config.toml
model = "image classifier"
dataset = "capsule endoscopy frames (Kvasir-Capsule)"
color_jitter = 0.2
hidden_act = "silu"
moe = "top_k"
expert_mlp_ratio = 1
loss = "cross_entropy"
optimizer = "cautious_adamw"
max_grad_norm = 1.0
Rows from expert 2 of block 2, named by matrix and row number. Rows with one number belong to one neuron. Each number is 500 + 50 x the weight over its row's rms, rounded and kept within 0 to 999. All counts start at 0. Numbers have three digits each. After the name is the row's rms in percent of the matrix's.
# up: expert up (model.blocks.2.mlp.up, 4x512x512), inputs 171-341
# down: expert down (model.blocks.2.mlp.down, 4x512x512, transposed), outputs 171-341
up.67 108:499464552542490531524533520465562477510475451457429563556519480547402457491565523420504433482425488530509595507415536471529458475621459504598536531579466514493457518483559459595553569458505442518542521535568451525507593547528509449558520522543523435471477495491571459505506491491510608553469467494522445466418515574458580535539504458494556565533557471419515620532521384502510438503544456587476468525395496533586449476474397535476503517474484536494483398481418464450453499531550543457576537517479464537506540450508
up.68 105:429616510455493496526528471492491497505482491538479479472489438567469489518545469537490490532463521478510570557570576450503531517462489609462455531452543479468537475500489495558494485544607479513544614413480529518601493456433494413490341548493478484518484473376553562455596512451492498487543503578558528514485491512541472480533500444509472466524506501546509578476496439495440433521589499593549477482485508508515475450582549541584487526393376601432464500414602469506528459497378418500551427371436462405472506414532
up.69 100:438496497530520530432530470544535512517511506513482481493538514522584496542499534505491503464596572426561541487450447562460563435456568510486432535562480418554503553552515461521512490507561528559512427435585550475443495470510554470537503454606402538594369445494424529501572546456476499538510573478506558585409499545563454484494524510500475536510389447544476492469524472512468469482432440501529503541551524516468485501504467437495501438482474508494467461485482540484474489427430550497489454444496507591538499454567
up.70 100:444564482496546469482566537552635496507448462556499532435424500577482491582453470475473534530545511547556533533516573468385496445508491488501340521503401437542585501586494435505529364550550546499534553410556450513523540442421549449483461508589425547514430457457520468537494531446440544519472527498431538452505557556491470493518549540512522425462529448555524627487465509457411490482473485518570476547461492462546424452495508511523432547461522541484583488521573466523501437501426407514534519552381464528500545366633
up.71 101:477542538526465531434466422534676516460567509500451487513494565503493551515439532512473524477513584471472552488545438519541456520531486479531557501532364540475573499462486567533459543497526459513578485578468439473549546472570489519485548530424395426578380548491476534439550463437554545493450406447505459528494543442504489502466435457462442569564482552444507566532546524512508484543475382548520525480428540518548530540409519534529495518423456541486446494474592556510501506522509548483518475437475604487511515453565
up.72 094:506459581520532441513396370474477500468540571513452473503473409477494603488436560477508472506522564441553480525460486495608432511561516567487508481479444568475486492432430450495516466437503532567571393509517568498500574512486556391521439581498574414593492481504399555441457475534498530482463498450529481496493519439520494447493522433388554532509470471395567458453599425570406456481496530420460509483444471514482464495493464545337523491540476454490455513465525536567499530546487595492496646562500428440560527454560
up.73 100:515533499505487560531554484518503436473474493475469512486512559520322482476524502447504530523488529591454499532478524560444490471474502556541470533527479375504512495487576406496496503512438522450468503402558552528514510452569412524512477358528443443498559504510492426571498524472502437519564494461461512568518552483502482522485574532504523443549564462568420583507484482446461555498370485531449421501477448445452499615450522449569497487554473507425575606517481484504499518502460495521475502451541508514381481456527
up.74 095:507514534577526531535552474481489528572517408497461538474466494481423511455482464467470506558585486470526391524476555518406470481601444551642489511533513466550498485471461474502485525523459507481443429462479466529468469561476410498550477504485511509527527491539511453552519498526557392477574502472535463561522551509477544556474507476482497415545512384479438451486447460478414524505463519474489433582525528483434500591561494486578506532544531436507481522524505487458473508429443432482431462562509516477476614460559
up.75 099:470508509532482527508571524440481444557466458509514495486565555502473482464567540536521516476441442494556478476522579533532479464496463443545460494554548427481511504423543460511505471588549485458410394493475620472518503533548500515501463499443518482568531578452578511550563540495512516549534520504515511551491525515670482516566529504523431532480463438491433478508487514523396511582494479527471531503515606484521524528483505470416509611479499540493504498446563540475454498411391441432371455437498551452388516483478
up.76 103:386542557388525564381503541446492454627507429519446508511591439404516474491617557525480476532475479521475492416461497606569501511610546404527440482513561420476578490489605485471513431493564530542385438504516508457463483514533453548504456479574530499567549499479561571557541496551478475475581597429497518557484452532511466532502479563509557471504507551559458515535472559540391501564503470482574450545536524488485518563410483415482519559440516481551549538512445518417443512485443432505440453485485547445447518520453
up.77 094:531533566574519498542571497428441491481589554509529524486496530451482540506520526409511504511460467490533431553637528519535429434454428582508535547529518520505554414375480542531483504518533480448463474446504568494568541560502455480494454528480558489499465544528509534425536496508533518477568547461559514508474558488529559531524411440481357521511442449383493451460488520483425498512606492539436523514552505581398521541634460533542611473513496477497455448533568572486469510539402505450508479452602455417517570560523
up.78 099:455513565558481529536579467498536455494579537469520493502482562540401507505538515401543498524529556508549480569559467486400474429557494618523502525531479451555543508429520471561466475509559464475467491353483533500521530488611411513464435447510521442511476483510492485464499522465571488475606432485502561488521476433584501581479510449522411490609541470404385464509469525436457574518462555492488407498491449475431491632526505461600577534548464561439500476423592593490484547397417514473449449467582471505408576531556
up.79 098:474541583491442469487480500502478399479516500475540517498570474459444515516503519556542463490473500542458526526451567599512591512639588461427520443513505454578501506425529552480496484379502595544537362513472445455513529454531509553536533561508400424604494564490533446490495577462515491505486546456522495498496595478487505517533497448472424579527526574491403467547505584509500472566523510464464519497464566533474533497438394517430534585427538476517444556514492563536542557479490510509410468572490599613419483555545
up.80 090:468512538489585444488454499523431428517562556547430501433482473469526602497465524458457494598506646396599510526512579435558502515448504473425443507481461516482527464477458483503534486595574501525552532420504502542587463498413523466503452512569534506470492522447470600395489576477444545450595530555587524491495506468505476454470523422436511635428396447446568513477550499585507362555516489442487499467451478464468512475565540513323581534488584523418510523474449594542501476536412574481480602514501476409536479387557
up.81 098:426528459450558545411503555470433525580483452467598555448499514485521575519502520418434541504479492445557485451530566534423506462552444518474445462536537508540569481532510526542484459455540498495502579507580447484569488495502479507546490383519508487442513538500549520497567550541470427472560449503450565464549413515511441518494482481516496546530523439525458535533523543603541452474457521573570451618502582572506431477599472403619498556428619538531528479578493450370482439314483474499506430557477453421517499504506
up.82 100:409544482414570537506554537530517491557555478478458529449544484497484549494553520428500536617519552523553546520541520590513613398416508483457404489532545401541449529539524381502524492542488414529379505451500532399570431459492488513483425530594526569501589434464571547533503542492452482534603560502542511510357476547563361519444436582494491449467373495501475534534489471471437503682494513541509396494573481492459481579493489459481550558529446458489557539549522493488404498500512476464501438468483436455477481508500
up.83 102:538555599541459501446461420445511549444550472423469553522512516486358604476465519508444492509468476517545539421534454539586485490606468475526595485590459479428525481428550474455496623478470484502528442544567420549529518473569481527550500475397407464501489537474510438413512448481491576560443456450535459517400556510464545506475425498510415535491534556517489526549471496472560476556549533560461612471420503492555558502419422524535574493498402497472485371583487444472435563530538498500570532484573591597524487494508
up.84 102:500488575528486545505471536494476406511539544498389499531472489496508463534440552470533491442405506508474476643469539531550438510563500604466494542503471583428497457560490571549560546428489512581639539514530356569475629436524460452525475572424615456512454440547543525501507455492468505458507444553460428493490563457484493460485407459472528487662558428463499514538527457499525456474492497544568529491584510562516418460577510525542445468555525467510505526450556498454484480517537553451492518527473468463509546522530
up.85 097:453510528543624481485558501510553552492516469570543460491444516542491539605476543397475546549535541429488416568509421493470410416470436572530506544464503484497598494530449531532471459516605436450539529532541491482495496484524493458486476524504531594435434502465435568514453429468497504497567457421506461521493458492464514504468447513520552401547489459539497583473475481479467510482407517540497524543581464504396480553522608387500535558533478441495531508524590540482518461507511541520502539543468439508522534453504
down.67 108:415538565439492567563500521598488445507584495506477454542542512511453447537496596438577451487475491501505533612505520460518487520556576616421505517536488522437570424445547547533414483464527471531482540455492407519499538503493416446527447491505593481594432506539446485609466449494511495425535503483554510493479493502539458571479507474380451487621544553463419530511507465478413570486493435550465539457515488475606457500486562551505554525506551505465433497428496533427502422504411584524494443446619441402448469552496
down.68 100:581530421485435500514528490412532478490460496523498513531551452574497519467495482460513506542481553520493549389556512518456521582546470473494571583513432560488471518552518535556517543559454515432453550554415531482540439457519528513447514522521398535447515592466533483509518448474584476498390479550588472545500515465406528470511502509579503574582513586622483518521581513465503417420489497556424444560436461522586554535543539479557462466477478485493522481515538471497483507614496555450577439474468614474474386563443
down.69 101:551575465531582544514518516451541485444581421373457517436532634496446537459588500467480485655470609475526501510495466584565470433438384505478547444504529457493444475504559483547583579629515381451483513495468473444473483473550485558565433528556498514393584500410477597499545537478435513541511482459526474516468436510530534494477487489539544482479486466485518559547483485548595522567505510535516380515388434509449511536428437393530507512510505594505518524527498426534430464492537430425552517416496529492434533467574
down.70 088:556512532545496521577488573480390511438560527490555538491515520522527500482513544528472551477565503529529479399523522521510461417523482517562562531496475514516515485451548487513488633491492519453443541438516550504492506530497553548556523469488430489432474543503442428472519499513481496466539517511525498520547437589512641564445552490510495620514437515519493516416497472539571502449553414555460541512482479435427554472524448441521494370476577504450390442634424476539511491461558523536482464545585592526486538555476
down.71 107:452543441520523611473526442549585557545524408464529469474513566552509457501560552424522401537488562510555489559460446471525498539478531525491532526557468473406563477440556460555425532471476441514467572532450448452496512492485422467567512505504515515561489611512500570598472475563509464474442491568515469501395514464496402547482441539502479453534506500475476502521462385538506580555443445597466402409473518526551427510447539501519465473484492511424447516406460436443425480560437487455524480429514494538433476458504
down.72 089:500485482502512650457527535505498555572552389446499603457576523429539471495525622523507520449475419536503471467477494527515527460480461488465481486602549459534522489492674496461577522507482513511506497511458506437507455478530430538562456464483535533429534521510516425487579512565458508568508465483522456517472413551470457655421518607474447542477538442542429486627460524480518487527505517570558518574569497538476528484508463327619468494479492501533530474543500505299330514439508476400471391541525517463524500521494
down.73 095:476517418452567503488450523559442591441511506492564440534515531555540443603522600464506402381498467466477575532543433511471518426488485572433470541509577517549532499467522545459520552498529540409470586497555474515470555595532551479563503446498553553539402545512441535505503509553518531496536426526538553443450459550511511535442530544413443489544467490413528492472482426509600517531520464547560462512588509551488435442566385515466528405530614476511478429507454462461524453456511626512559506482619489472521518559420
down.74 116:455503497498412509501491499462496470549469516541481477511520573509477537499455464474567560518609471637454596499514556531416597515536512488470514514544535456599500552485549440544504458568431568463479471435435544485559539570480462487437507413589459501533491483623499426414506499507496544442497568578569560494434556523485543456497510531472403552543543519470428404554534548577439437593433473501446504592424549461589561576593509524517561458428543562528455446521508587500529518487428534467416462545566553491455506517535
down.75 099:479456514425517412519497477450525462486444568558515514492457391498442557486425568497471591504507519475516472489548580467470516512507504427524479543448374570507471464457440441482384430482514599512542570528507508528559473500443525513484517506508512427535556467529538565485438455465553488500525510508503465526658567519462487471543496488395573489516506604493565477447573524443465502451542484429488491469463497375517452538545510530448553587521576402536611546474543557503576414574395489557559568525492522469542507423565
down.76 102:554359441528477458504583485568488574563455518507542552487437469538479471449442491459524443487565483467435454596430560407418494509415547514648493389461462529505475455509501455551525467506452502577541507522583561497556500529439512400485569499524522428459454461590485476507427506556549521514528549524454493550528532417505458477543662499479528522455559446483559518494518442421472508453491539514514528444550515431565445504508521555443524518497495450492441470424443571518552476543504524556476603520501454464609555463485
down.77 109:512546526462518458521449434472477439481475545425500542509532522586485565546596545472480535435510443534482501531444541576446522425463569577471382537447485448496516489503566471559472470506558523495425590474429530598502512543504531487505423525580430508536430461505431494448568478523479414448557543517453518499511455482539576488517490499419486601587469431474436566476570426601432418483542488477464497633502539448474478460602505503531578421435458543548427422520438495474534463405408513498485517511647511525455558516520
down.78 088:601439398490495500479403517516404565499459519502524510566451477527511478470432557530522493414609478516521592468455483510485604442497530544479576519478482545517485476593549439521590495495384497454423561571454494532508539531502556417512523504496489509549464494543509440502481492520507468557587504589503482403514503496461527467455504550451554553498453456426536465526579433556527453493555391438496448516438551431507404480527355547473569361516510423631527452571457511548516492513530574534420573582508545448599533543455
down.79 090:400530534533494493476443446526537538409510550484426422512546582462591566491596579593409557581505484477508511468399506554609468570520478473511522495509539489418561546566506550482464549458537507496476484547520434473395471454598479595498592447510474478430428489444500518470527527493486533560454425492477506439544395505563578461449506514549534519507538466525484590592475507489561476566439447498561504474504528552524497504390490436483442530534458579415469441479514436530484581447564571519539565414499525502452443482452
down.80 081:556493427494524633427574546487535497559544410477525622485551556485495455495509588523475456448436423560493478441541531543539503456455433477454450540615508492472499452515658458503598495570470432484510456512451531443503446453538461528537478470487519528477508512508522430543563482581512513586508462487571461511494409532499456645412570594509425526503452485544437530555477500471480540475483496558502523559606506492475509519493506409621521533438462472556505457569528560365358439486525498368475408473520554458530510510418
down.81 122:476497583476479527533470459402521444476512459532496497479503379513473567498436508483509549541532568565542487507513603591529549557599478452542534549470434532500493478466487532532481476456502525567480458542592485426520533525522513452499488605534570450501600450513586477466544447489462503475501578451461469533488552567419442500568418513482526409503610535505490416491559563493438433486449518529464473527393574486481515568522516497548594587514522508516625597498523519472502522585427415466485477585459456469481528543619
down.82 106:426424510403490534517472547545495503490488494488498428517570472507577356513461595542526488430398398561481556526542509432495522510491580478481487454529548519465546426432532493486439514453461509433517525589412503428473529454433478523553558383542566510578498547598528510517434479541562545435545500609472524417516532521496504548502507537465415525561571454474446475505498470502502518559509493505495467464557515536540496481533436505438503466561570452552485529441485549424488557454450523552402498519562474443544489638445
down.83 099:379469438387522490452487515633476543504483538471441381546504493517603422483473580500406434464499460511461513493459460551544447501494572566418465464502544479512569463501481502417480461494484494489471447568478450469400530518505503569508494477553562553527427486546477567627432421553463511493506546488566521386514443521520457469454608522450454486502546582563454500535468468536434549572364475481502503439501537481640494517467452508432436541518547520445455582393557499501530459478464611594491517451590468331548552588478
down.84 097:436485495477471543467512560608521628497503461516571475384486498470599402459492535532516441564540413539491544560462470447492522527526593532511450427585530475454575518509544482455512499492415450403425447545503442433448552544484515534469498473556502506438439531490532465564450532529481569470476550443493459444427479505492430559460591543499490440372489566551512492533403454428482588531368531518479511496464506543555500463450489465492465468547482500480481550475478475515378543445540598565440467505516521450541530568445
down.85 093:523503516504433472481420484467512446436419519491470517480572406480564520555589510572543534453436508491449545477494519503476544530546517409433518500417429489503501522502530538558587510509490513399570523546462573454437435508546531549492538513598379464491503528454498505460583542444558444548433506494483464506480587491492511403550477484446530602480486465540522536505640509533529410486603513488571461542500473560427470446521465522479418516476526563574561588489475493550492572527547488525414539521448579545490434507500