A small image classifier, trained from scratch: width 512, cautious_adamw at rate 0.00078.
Rows from expert 2 of block 3, named by matrix and row number. Rows with one number belong to one neuron. Each number is 128 + 24 x the weight over its row's rms, rounded and kept within 0 to 255. All counts start at 0. After the name is the row's rms in percent of the matrix's.
# up: expert up (model.blocks.3.mlp.up, 4x512x512), inputs 309-411
# down: expert down (model.blocks.3.mlp.down, 4x512x512, transposed), outputs 309-411
up.65 087 [143 134 130 145 130 147 188 148 161  96 160 133 129 106 152 115 129 113 128 126 144 132 131  96  71 114 117 130  69 117  72 150 113 150 179 106 115 140 136 121 132 171 141 133 126 151 105 101 152 143 134 125 127 108 139 128 151 128 130 128 127 101 122 114  95 135 111 112 148 156 123 105 127 149 117 143  93 109 136 119  78 100 119 132  99 114 139 125 128 147 100 131 130  90 109 145 110 146 172 129 143 127 157]
up.66 104 [149 113  87 143  99 123 125 147 119 119 156 152 147 142 120 103 127 123 110 115 128 161 126 120 147 105 149 173  90 107 151 163 113 141 174  99 136  98 153 139 112 145 124 129 136 176 126 146 120  90 127 109 125  99  91 149 150 153 110  97  91 113 127 123 120 151 114 157 155 132 153 133 117 135 123 153 115 129 144 139 116  82 123  95  71 115 101  93  52  94 173 153 182 139  84 119 162  84 105 132 108 118 170]
up.67 114 [156 131 157 116 145 131 138 107 124 160 106 154 174 125 131 138 118 124 117 104  53 140 121 137 120 108 135  99  98 129 153 105 174 160 100 133  86 133 147 180 156 133 123  67 147 160 133 134 114 120 119  87 119 136 124 150 118  95 105 128  88 142 103 140 132 102 115 126 143  72  91 175 205 127 133 155 118 147 107 111 149 149 155 123 138 129 149 164 194 142 147  92 119 110 132 137 132 151 127  86 108 117 156]
up.68 095 [110 144 127 112 103 100 130 122 155 100 123 102  79 188 107 169 116  98 150 111 136 186 112 114 133 142 124 135 126 141  94 118 116 155 151 110 125 103 110 121 125 128 122 104 107 103 112 112 138 162 112 120 142 129 133  92 134 123 115 138 154 123 134 134 153 129 130 119 118 130 167 144 115 126 136 121 130 159 103 144 110 165 122 122  99 108 130  94 107  82 148 155 111 208 117 178 112 168 124 146 126 150 170]
up.69 100 [169 126 161 102 151 143 131 121 112 116 116  99  90 146 159 131 107 136  84 104  97 123 108 109 122 143 146 168 120 136 173 135 137  86  99 129 117 125 130  83 146 163 152 113 148 118 121 131 132  95  99 130 117 145 139  84 131  96 145 141 122 144 139 120 127  91 113 126 110 127 105 140 131 140 132 195 184 126 140 132  97 152 133 122 174 151 126 117 126 138  69 145 132 102 116 112 119  99 119 116 128 157 103]
up.70 098 [120 130 145 103 130 153 168 146 142 132 121 147 121 137 135 137 128 105 143  82 118 140 131  75 135 171 148 136 126  87 152 148 136 178 148 103 112 146  83 103 158 182 114 140 114 105  74  94 159 109 133 182 102 121 150 117  99 181 141 116 129  88 127 146 127 128 155  75 155 133 142 128 117 119 133 106 163  92 138 152 109 115 117 138 113 149 132 127  96 174 133 134 134 103 133 147 102 151 145 158 134 148  89]
up.71 107 [120 110 131  86 130  92 137 128 161 140  81  84  95 132 102 101 120 113 123 125 149 169 132 166 138 156 109 155 136 138 148  91 116 119 151 126 122 158 151 150 157 136 124 120 114  88 125 129 154 121 136  78 139 126 132 104 101 102 120 119 112  91  85 148 118  74 143 106 120 112 145 142 129 141 123 128 131 131 111 164 106 168 119 138 136 176 143 102  92 128 143 136 131 140 127 121 145 126  94 148 180 100 131]
up.72 093 [137 142 128 143 148 133 144 169 122 148 127 100  77 108  98 108 117 130  65 151 104 138 115 178 114  78 178  81 136 118  74 115 135 110 152 133 102 129 107  89 149 130 134 177 103  72 138 116 110 103 134 116 109 152 136 100 163 171 130 110 130  85 106 116 108 142 171 137 126 124 167 100 134 129 164 144 137 141 149 180 123 154 133 114  85 166 121 121  93 157 135  90 122 100 109 129  65 129  85 148 119 124 125]
up.73 101 [111 140  90 112 145 152 136 144 169 134 100 125 114 138 129 116  76  96 141 108 140 137 125 153 124 118 155 124 153 147 131 146 124 157 152 123 121 138  91 115 142 137 120 117 119 112 114  81 105 118 131 109 150 117 138  93 160 143 107 128 114 117 115 147 103  99 154  99 127  88 141 144 125 181 116 123 126 158 124 131 124 100 142  97 119 141 118 136 110 148 135 113 148 150 132 161 117 135 120 113 174 140 121]
up.74 102 [110 149  99 142 150 157 148 119 118 132 131 160 109 115 165 136 136 140 106 123 136  65 127 159 144 131  80 115 109 146 154 118 167 135 107 113  90  86  99 126 143 140 146 130 107 168 102 116 132 155 121  94 117 110 108 113 141 149 136 120  95 117  88 168 129  90 129 121 125 124 130 117 140 139 143 144 113 111 139 180  94 169 154 132 120 160 152 118 124 127  90 140 112 128 129 134 143 116 164 165 137  89 127]
up.75 091 [145 127 125 137 121 117 122 131 139 182 173 193 151 160 142 113 127 112 146 129 157 149  99 146 129 170 106  99 161 114 128 126 123 191 151 122 150 122 109 123 155 132 122 120 134 135 131 144 124 132 118 125 126 108  99 141 118 116 115 125 161 116 155 105 146 167 135 163 176 155 140 124  99 139 134 133 132 150 119 127 111 111 126 147  58 129 150  92 108  95 146 135 156 153  85 131 176 135 142 184 100 129 160]
up.76 103 [144 160  79 146 137 118 134 121 174 102 178 162 123 125  99 160 116 126 103 118 152  89  90 128 118 137 132 147 134  97 132  63 141 112 118 101 106 101 123 161 112  99 142 109 186 147 150 136 128 142 167 110 127  92 106 124 178 114  73 113 118 147 102 154 114 149 137 116 118 122 150 151 106 123 141 137 105 114 108  83 132 101 145 121 129  84 159 173 137 117 132 131 156 124 124 147 104 128  96 150 138 160 134]
up.77 098 [101 150 148 136 133 159  95 160 144 132 140 169 135 125 127 129  98 102 171 118 148 161 128 107 116 146 165 149 173 134 165 165 142 114 130 131 127 127 103 151 130  97 124 115  80 109  89 140 126 121 118 129 114 112 140 167 150 126 125 129  99 135 151 136 141 117 138 122 127 121 158 130 145 132 128  95 115 169 143 106 117 148 140 113 129 145 145 128 177 104 115 130 115 139 114 152 123 176  95 134 105 164 154]
up.78 094 [ 96 154 114 104 115 127 105 116 184 166 130 129 141 118 120 139 115 129 121 113 112 104 130 145 120 119  83  92 142 155 122  67 154 145 108 143 101 127 129 155 137 124 125 151 168 146 106 137 119 156 145  97 117 104 117 137 113 129 141 106  74 102 122 133 119  91 131 119 135 111 118 119 187 150 134 130 148  96 144 165 118 145 156 114 136 167 122 131 160  69 140 101 116 139 128 137 160 133 128 150 102  93 138]
up.79 087 [136 157 104 122 147 163 102 123 136 113 125  76  77 152 126 109  97 131  92 146 100  96  56 137  91 171 126 121 111 115 125  88 182 113 176 133 133  77 124 132 163 128 161 136 114 119 130 102 152 142 123  80 101 132 114 145 125 147 120 124 133 122 111 163 139 150  95 110 121 145 152 151 143 130 130 189 152 145 110 122 161 138 155  66 155 136 134 143 106  95  97 158  91 160  96 175 123 128 139 147 115 101 103]
up.80 100 [133 149 125  94 134 103 156  93 148 119 120 129 132 171 138 137 132 131  76 117 117 143 126 101 125 107 120 128 105 135 138 106 111 179 140 133 130 102 153 102 113 175 135 136 183 144 119 126 142 105 131 144 129 113 118  90 146 125 149 125 150 120 106 128 113 128 124  91 130 122  68 110 109 118  96 190 125  96  70 124 119  97 133  94 133 142 104 138 114 150 100 170 136 163 108 171 136 104 143 106 131 131  96]
down.65 094 [142 149 112 146 132 162 157 107 155 120 138 124 148 128 146 116 106 147 111 145  69  91  81 164  95 114 150 171 132 102 100 103 169 126  87  78  96 132 111 112 167 121 154 145 189 149 124 124  98 133 134 149  88 115 133 115 156  99 126 121 126 122  69 122 165 135 125 119 144 162 155 156 164 123 118 172 163 114 166 134 142 109 146 124 140 106 123 160 134 157 154 170 121 109 130 132 130 145 149  77 121 119 125]
down.66 097 [116 106 119 132 136 150 141 147 158 111 119 126 136  97 120 137 108 110 125 111 151 115 154 159 123 100 130  70  70 141 149 142  91 106 143 157 108 164 100 143 130 119 136 127 113 125 124 139  89 138 171 132 166 154 167 137 121 131 179 105 124 121  85 130  87  88 154 130 117 130 107 131 105 156 110 129  91 100 164 140 128 145 101 129 123 160 108 122 147 125 140 127  97 105 105 133  85 168 141  82 102 120 126]
down.67 152 [126 136 113 143 128 182  91 138 127 150 124 126  74 154 102 143 151 134 106 136 103 164 124 140 157 149 160 122 151  85 145 149 130 142 153  99  80  72  80 106 124 155 119 142 132 153 125 161 100  79 127 153 109 135 140 138 133 107 125 141  99 107 132 125 124 113 146 125 151  92 114 153 144 116 126 142 132 137  99 151 164 150 144 120  87 135 158 141 137 152 144 105 121 121 113 140 153 150 124 143 124  71 119]
down.68 092 [152 110 132 135  96 122 113 150 150 118  99 121 125 117 107 110 160 136 131 139 137 133 122 125 139 131 113  98  82 119 171 124 125 137  96 146 119 140 145 115 113 131 119  72 161 115 155 157 148  85 131 134 148 147 133 118 154 117 132 141 141 142  95 137 136 152 128 166 125 158 160 132  97 114 131 140 109  87 148 146 121 168  95 119 134 160 137 103 136 161 140 121 172 117  99 105 134 134 133 134 109 109 149]
down.69 083 [121 109  93 122  94  75 131 140 137 109 122  78  97 120  89 123 132 131 134  95 141 150 157 125 143 130 159 120  92 132 145 123  83 139 169 164 138 134 153 104  96 108 110 127 114 122 135 119 119 113 108 147 149 148 160 142 126 109 132 108 153 111 129 118  97 155 161 129 146  92 166 132  80 148 107 161 116 114 156 159 137 129 101 114 119 110 102 100 117  94 156 132 145 170 113 163  95 155 163 148 147 179 162]
down.70 107 [149 174 132 128 108 169 126 105 140 115 150 158 106 165 132 173 120 138 145 117 116 140 130 105 105 169  97 165 158 138 163 107 168 154 128 104  76 112 103 174 133 134 144  92 177 147 114 132 135 104 166 110 124 139 125 143 146 114 109  88 117 156 128 128 125 120 114 113 113 102  96 143 176 115 116 141 147 165 102 113 126 104 156 102 154 122 156 137 166 138 172 117 130 112 155 172 159 117  94 109 100 109  95]
down.71 110 [ 92 116 140 114 132 121 133 134 147 150 100  91 108 111 103  97 104 143  96  97 117 163 134 152 120 109 166 108 137  89 138 153  96 140 152 107 161 139 100 101 128 170 120 189 125 130 119 143  98 137 122 147  82 106 169 107  96  98 150 152 106  83 137 123 115 109 172 174 174  99 152 123 121 134  96 121 116 126 122 157 152 138 122 130 104 125  95 126 110 148 141 118 125 150 118 145 105 162  93 155 173 155 115]
down.72 087 [139 129 169 175  91 151 102 100 125 130 127 107 154  83 141 117 138 159  88 128  86 124 167 124 126  78 133 129 120 151 135 129  98  94 133 119 197 168 177 125 135 116 145 132 146 154 130 124 127 115 125 109 118 121 130 129 140 161 113 146 127 138 135 138 140 134  98 149 123 144 140 131 157 115 155 155 120 183 128 135 158 130 121 110 154 110 126 106 165 138 113 114 141 102 127 120 139 120  89  83 168 161 102]
down.73 092 [127 131 114 164 111 137 135 123 146  79 126 108 147 122  83 133 127 143 109 160 114 147 144 129 124 127 170 109 119 145 151 129 112  86 145 112 150 122 124  86 154 128 150 125 150 127 161 156 116 107 127 146 113 123 116 103 141  95  92 175 163 116 115 148 175 147 123 138 144 180 177 150 130 125 108 130 132 124 122 124 143 114  98 121 105  92 139 136 135 162 128 132 119 108 101 138 135 140 163 127 116 138 126]
down.74 104 [137 152 156 146 169 178 114  90 124 132 170 135 121 106 111 151 134 144  91 153  87 139 128 120 128 118 158 145 178 129 112 140 163 122 119  91 122 108 130 108 136 142 114 124 149 136 141 145  96 104 124 118 106 116 117 100 142 110 116 167 118 122 143  99 149 115 143 141 149 141 140 142 177 118 187 158 150 183 129 133 153 129 128 101 132 129 154 171 160 156 153  89 131 135 129 128 148 139 122 130  89 137 108]
down.75 073 [176 141 147 148  97 126 122 131 140 101 118 101 111 111 140 147 130 141 145 134 144 124 160 133  94 105 133 104  75 161 138 120 100 101 190 135  93 168 147 122 101 124 141  95 127 132 156 120 155  86 161 119 142 206 132 141 158 116  83 130 153 157 122 141 133 139 129 107  85 129 150 146 119 146 116 140 121 141 101 132 107 123  90 112 118 147 120 113 141 123 116 136 135 123 107 147 141 135 148  98 113 108 140]
down.76 093 [119 126 117 125  79 146 135 126 183 125  79  83 136 118  99 133 128 136 152 119 110 163 148 132 127 155 124  98  79 130 117 132 119 121 166 148 116 122 150 156 132 113 122 140 139 121  93  74 137 157 144  81 147 138 126 181 119 124 153 116 108 107 128 148 120 137  91 109  96  90  94 125 142 136 110 119 140 152  87 124 160 150 140  96 120 137 119  97 158  77 139 110 114 123 140 122 128 144 127 136 176 132  87]
down.77 081 [109 131 119 121 115 133 137 111 109 112 103 111 140 156 122  90 137 134 148 116 152 143 141 140 138 102 127 150 148 160 122 120 123 115 124 123 150 175 135  98 129 138 133 131 119 113 142 146 141 139 109 159 102 112 153  88 123 129 107 108 132 115 120 154 138 106 138 102  98 147 149 108 148 106 123 156 122 122 128 144  93 109 143 146 170 123 126 126  87 122  82 200 128 170 130 126 136 147 157 112 141 133 102]
down.78 108 [128 113  86  97 114 149 151 131 112 169 125 128 138 143 100  80 148 110 125 102 127  98 109 132 142 106 128 153 122  97 160 153 135 167 123 160 119 142 100 145  97 175 130 109 161 159 143 136 126  84 123 148  85 111 154 157 152 125 135  83  84 106 101 138 100 138 141  99 119 105 138 132 118  99 108 122 122 127 138 156 126 121 161 111 152 144  93 131 102 151 164 159 151 128 160 142 116 167 115 132 155 134 135]
down.79 096 [140 164 106 146 173 157 147 119 143 153 113 157 117  81 118 168 124 131 113 145  61 121 117  99 107 133 146 144  97 106 151 118 155 142 101 137  92  87 128 186 127 117 177 127 128 139  82 134 125 114 131  78 121  89 136 166 129 124 129  83 103 115 114 116  84 104 106 135 154  72 139 131 149 159 188 139 136 125 159 140 160 158 156  94 123 121 136 147 135 151 145  99 140 115 138 155 100 147 137 149  92 106 143]
down.80 096 [129 109 107 106 118  88 126 124 162 126 116  75 154  90  92 119 133 139 142 117 103 146 162 116 112  72 169 119 115 133  97 136 126 140 102 169 168 178 178 137 126 102 118 124 137 109 130 102 123 141 106 153 140 113 162 124 113 125 126 131 136 118 148 126 106 110 139 118 110 100 148 135 120 150 166 125 152 158 160 126 128 125 115 140 170 133  98 116  94 142 106 111 138 138 145  99  91 134 143 116 166 169 126]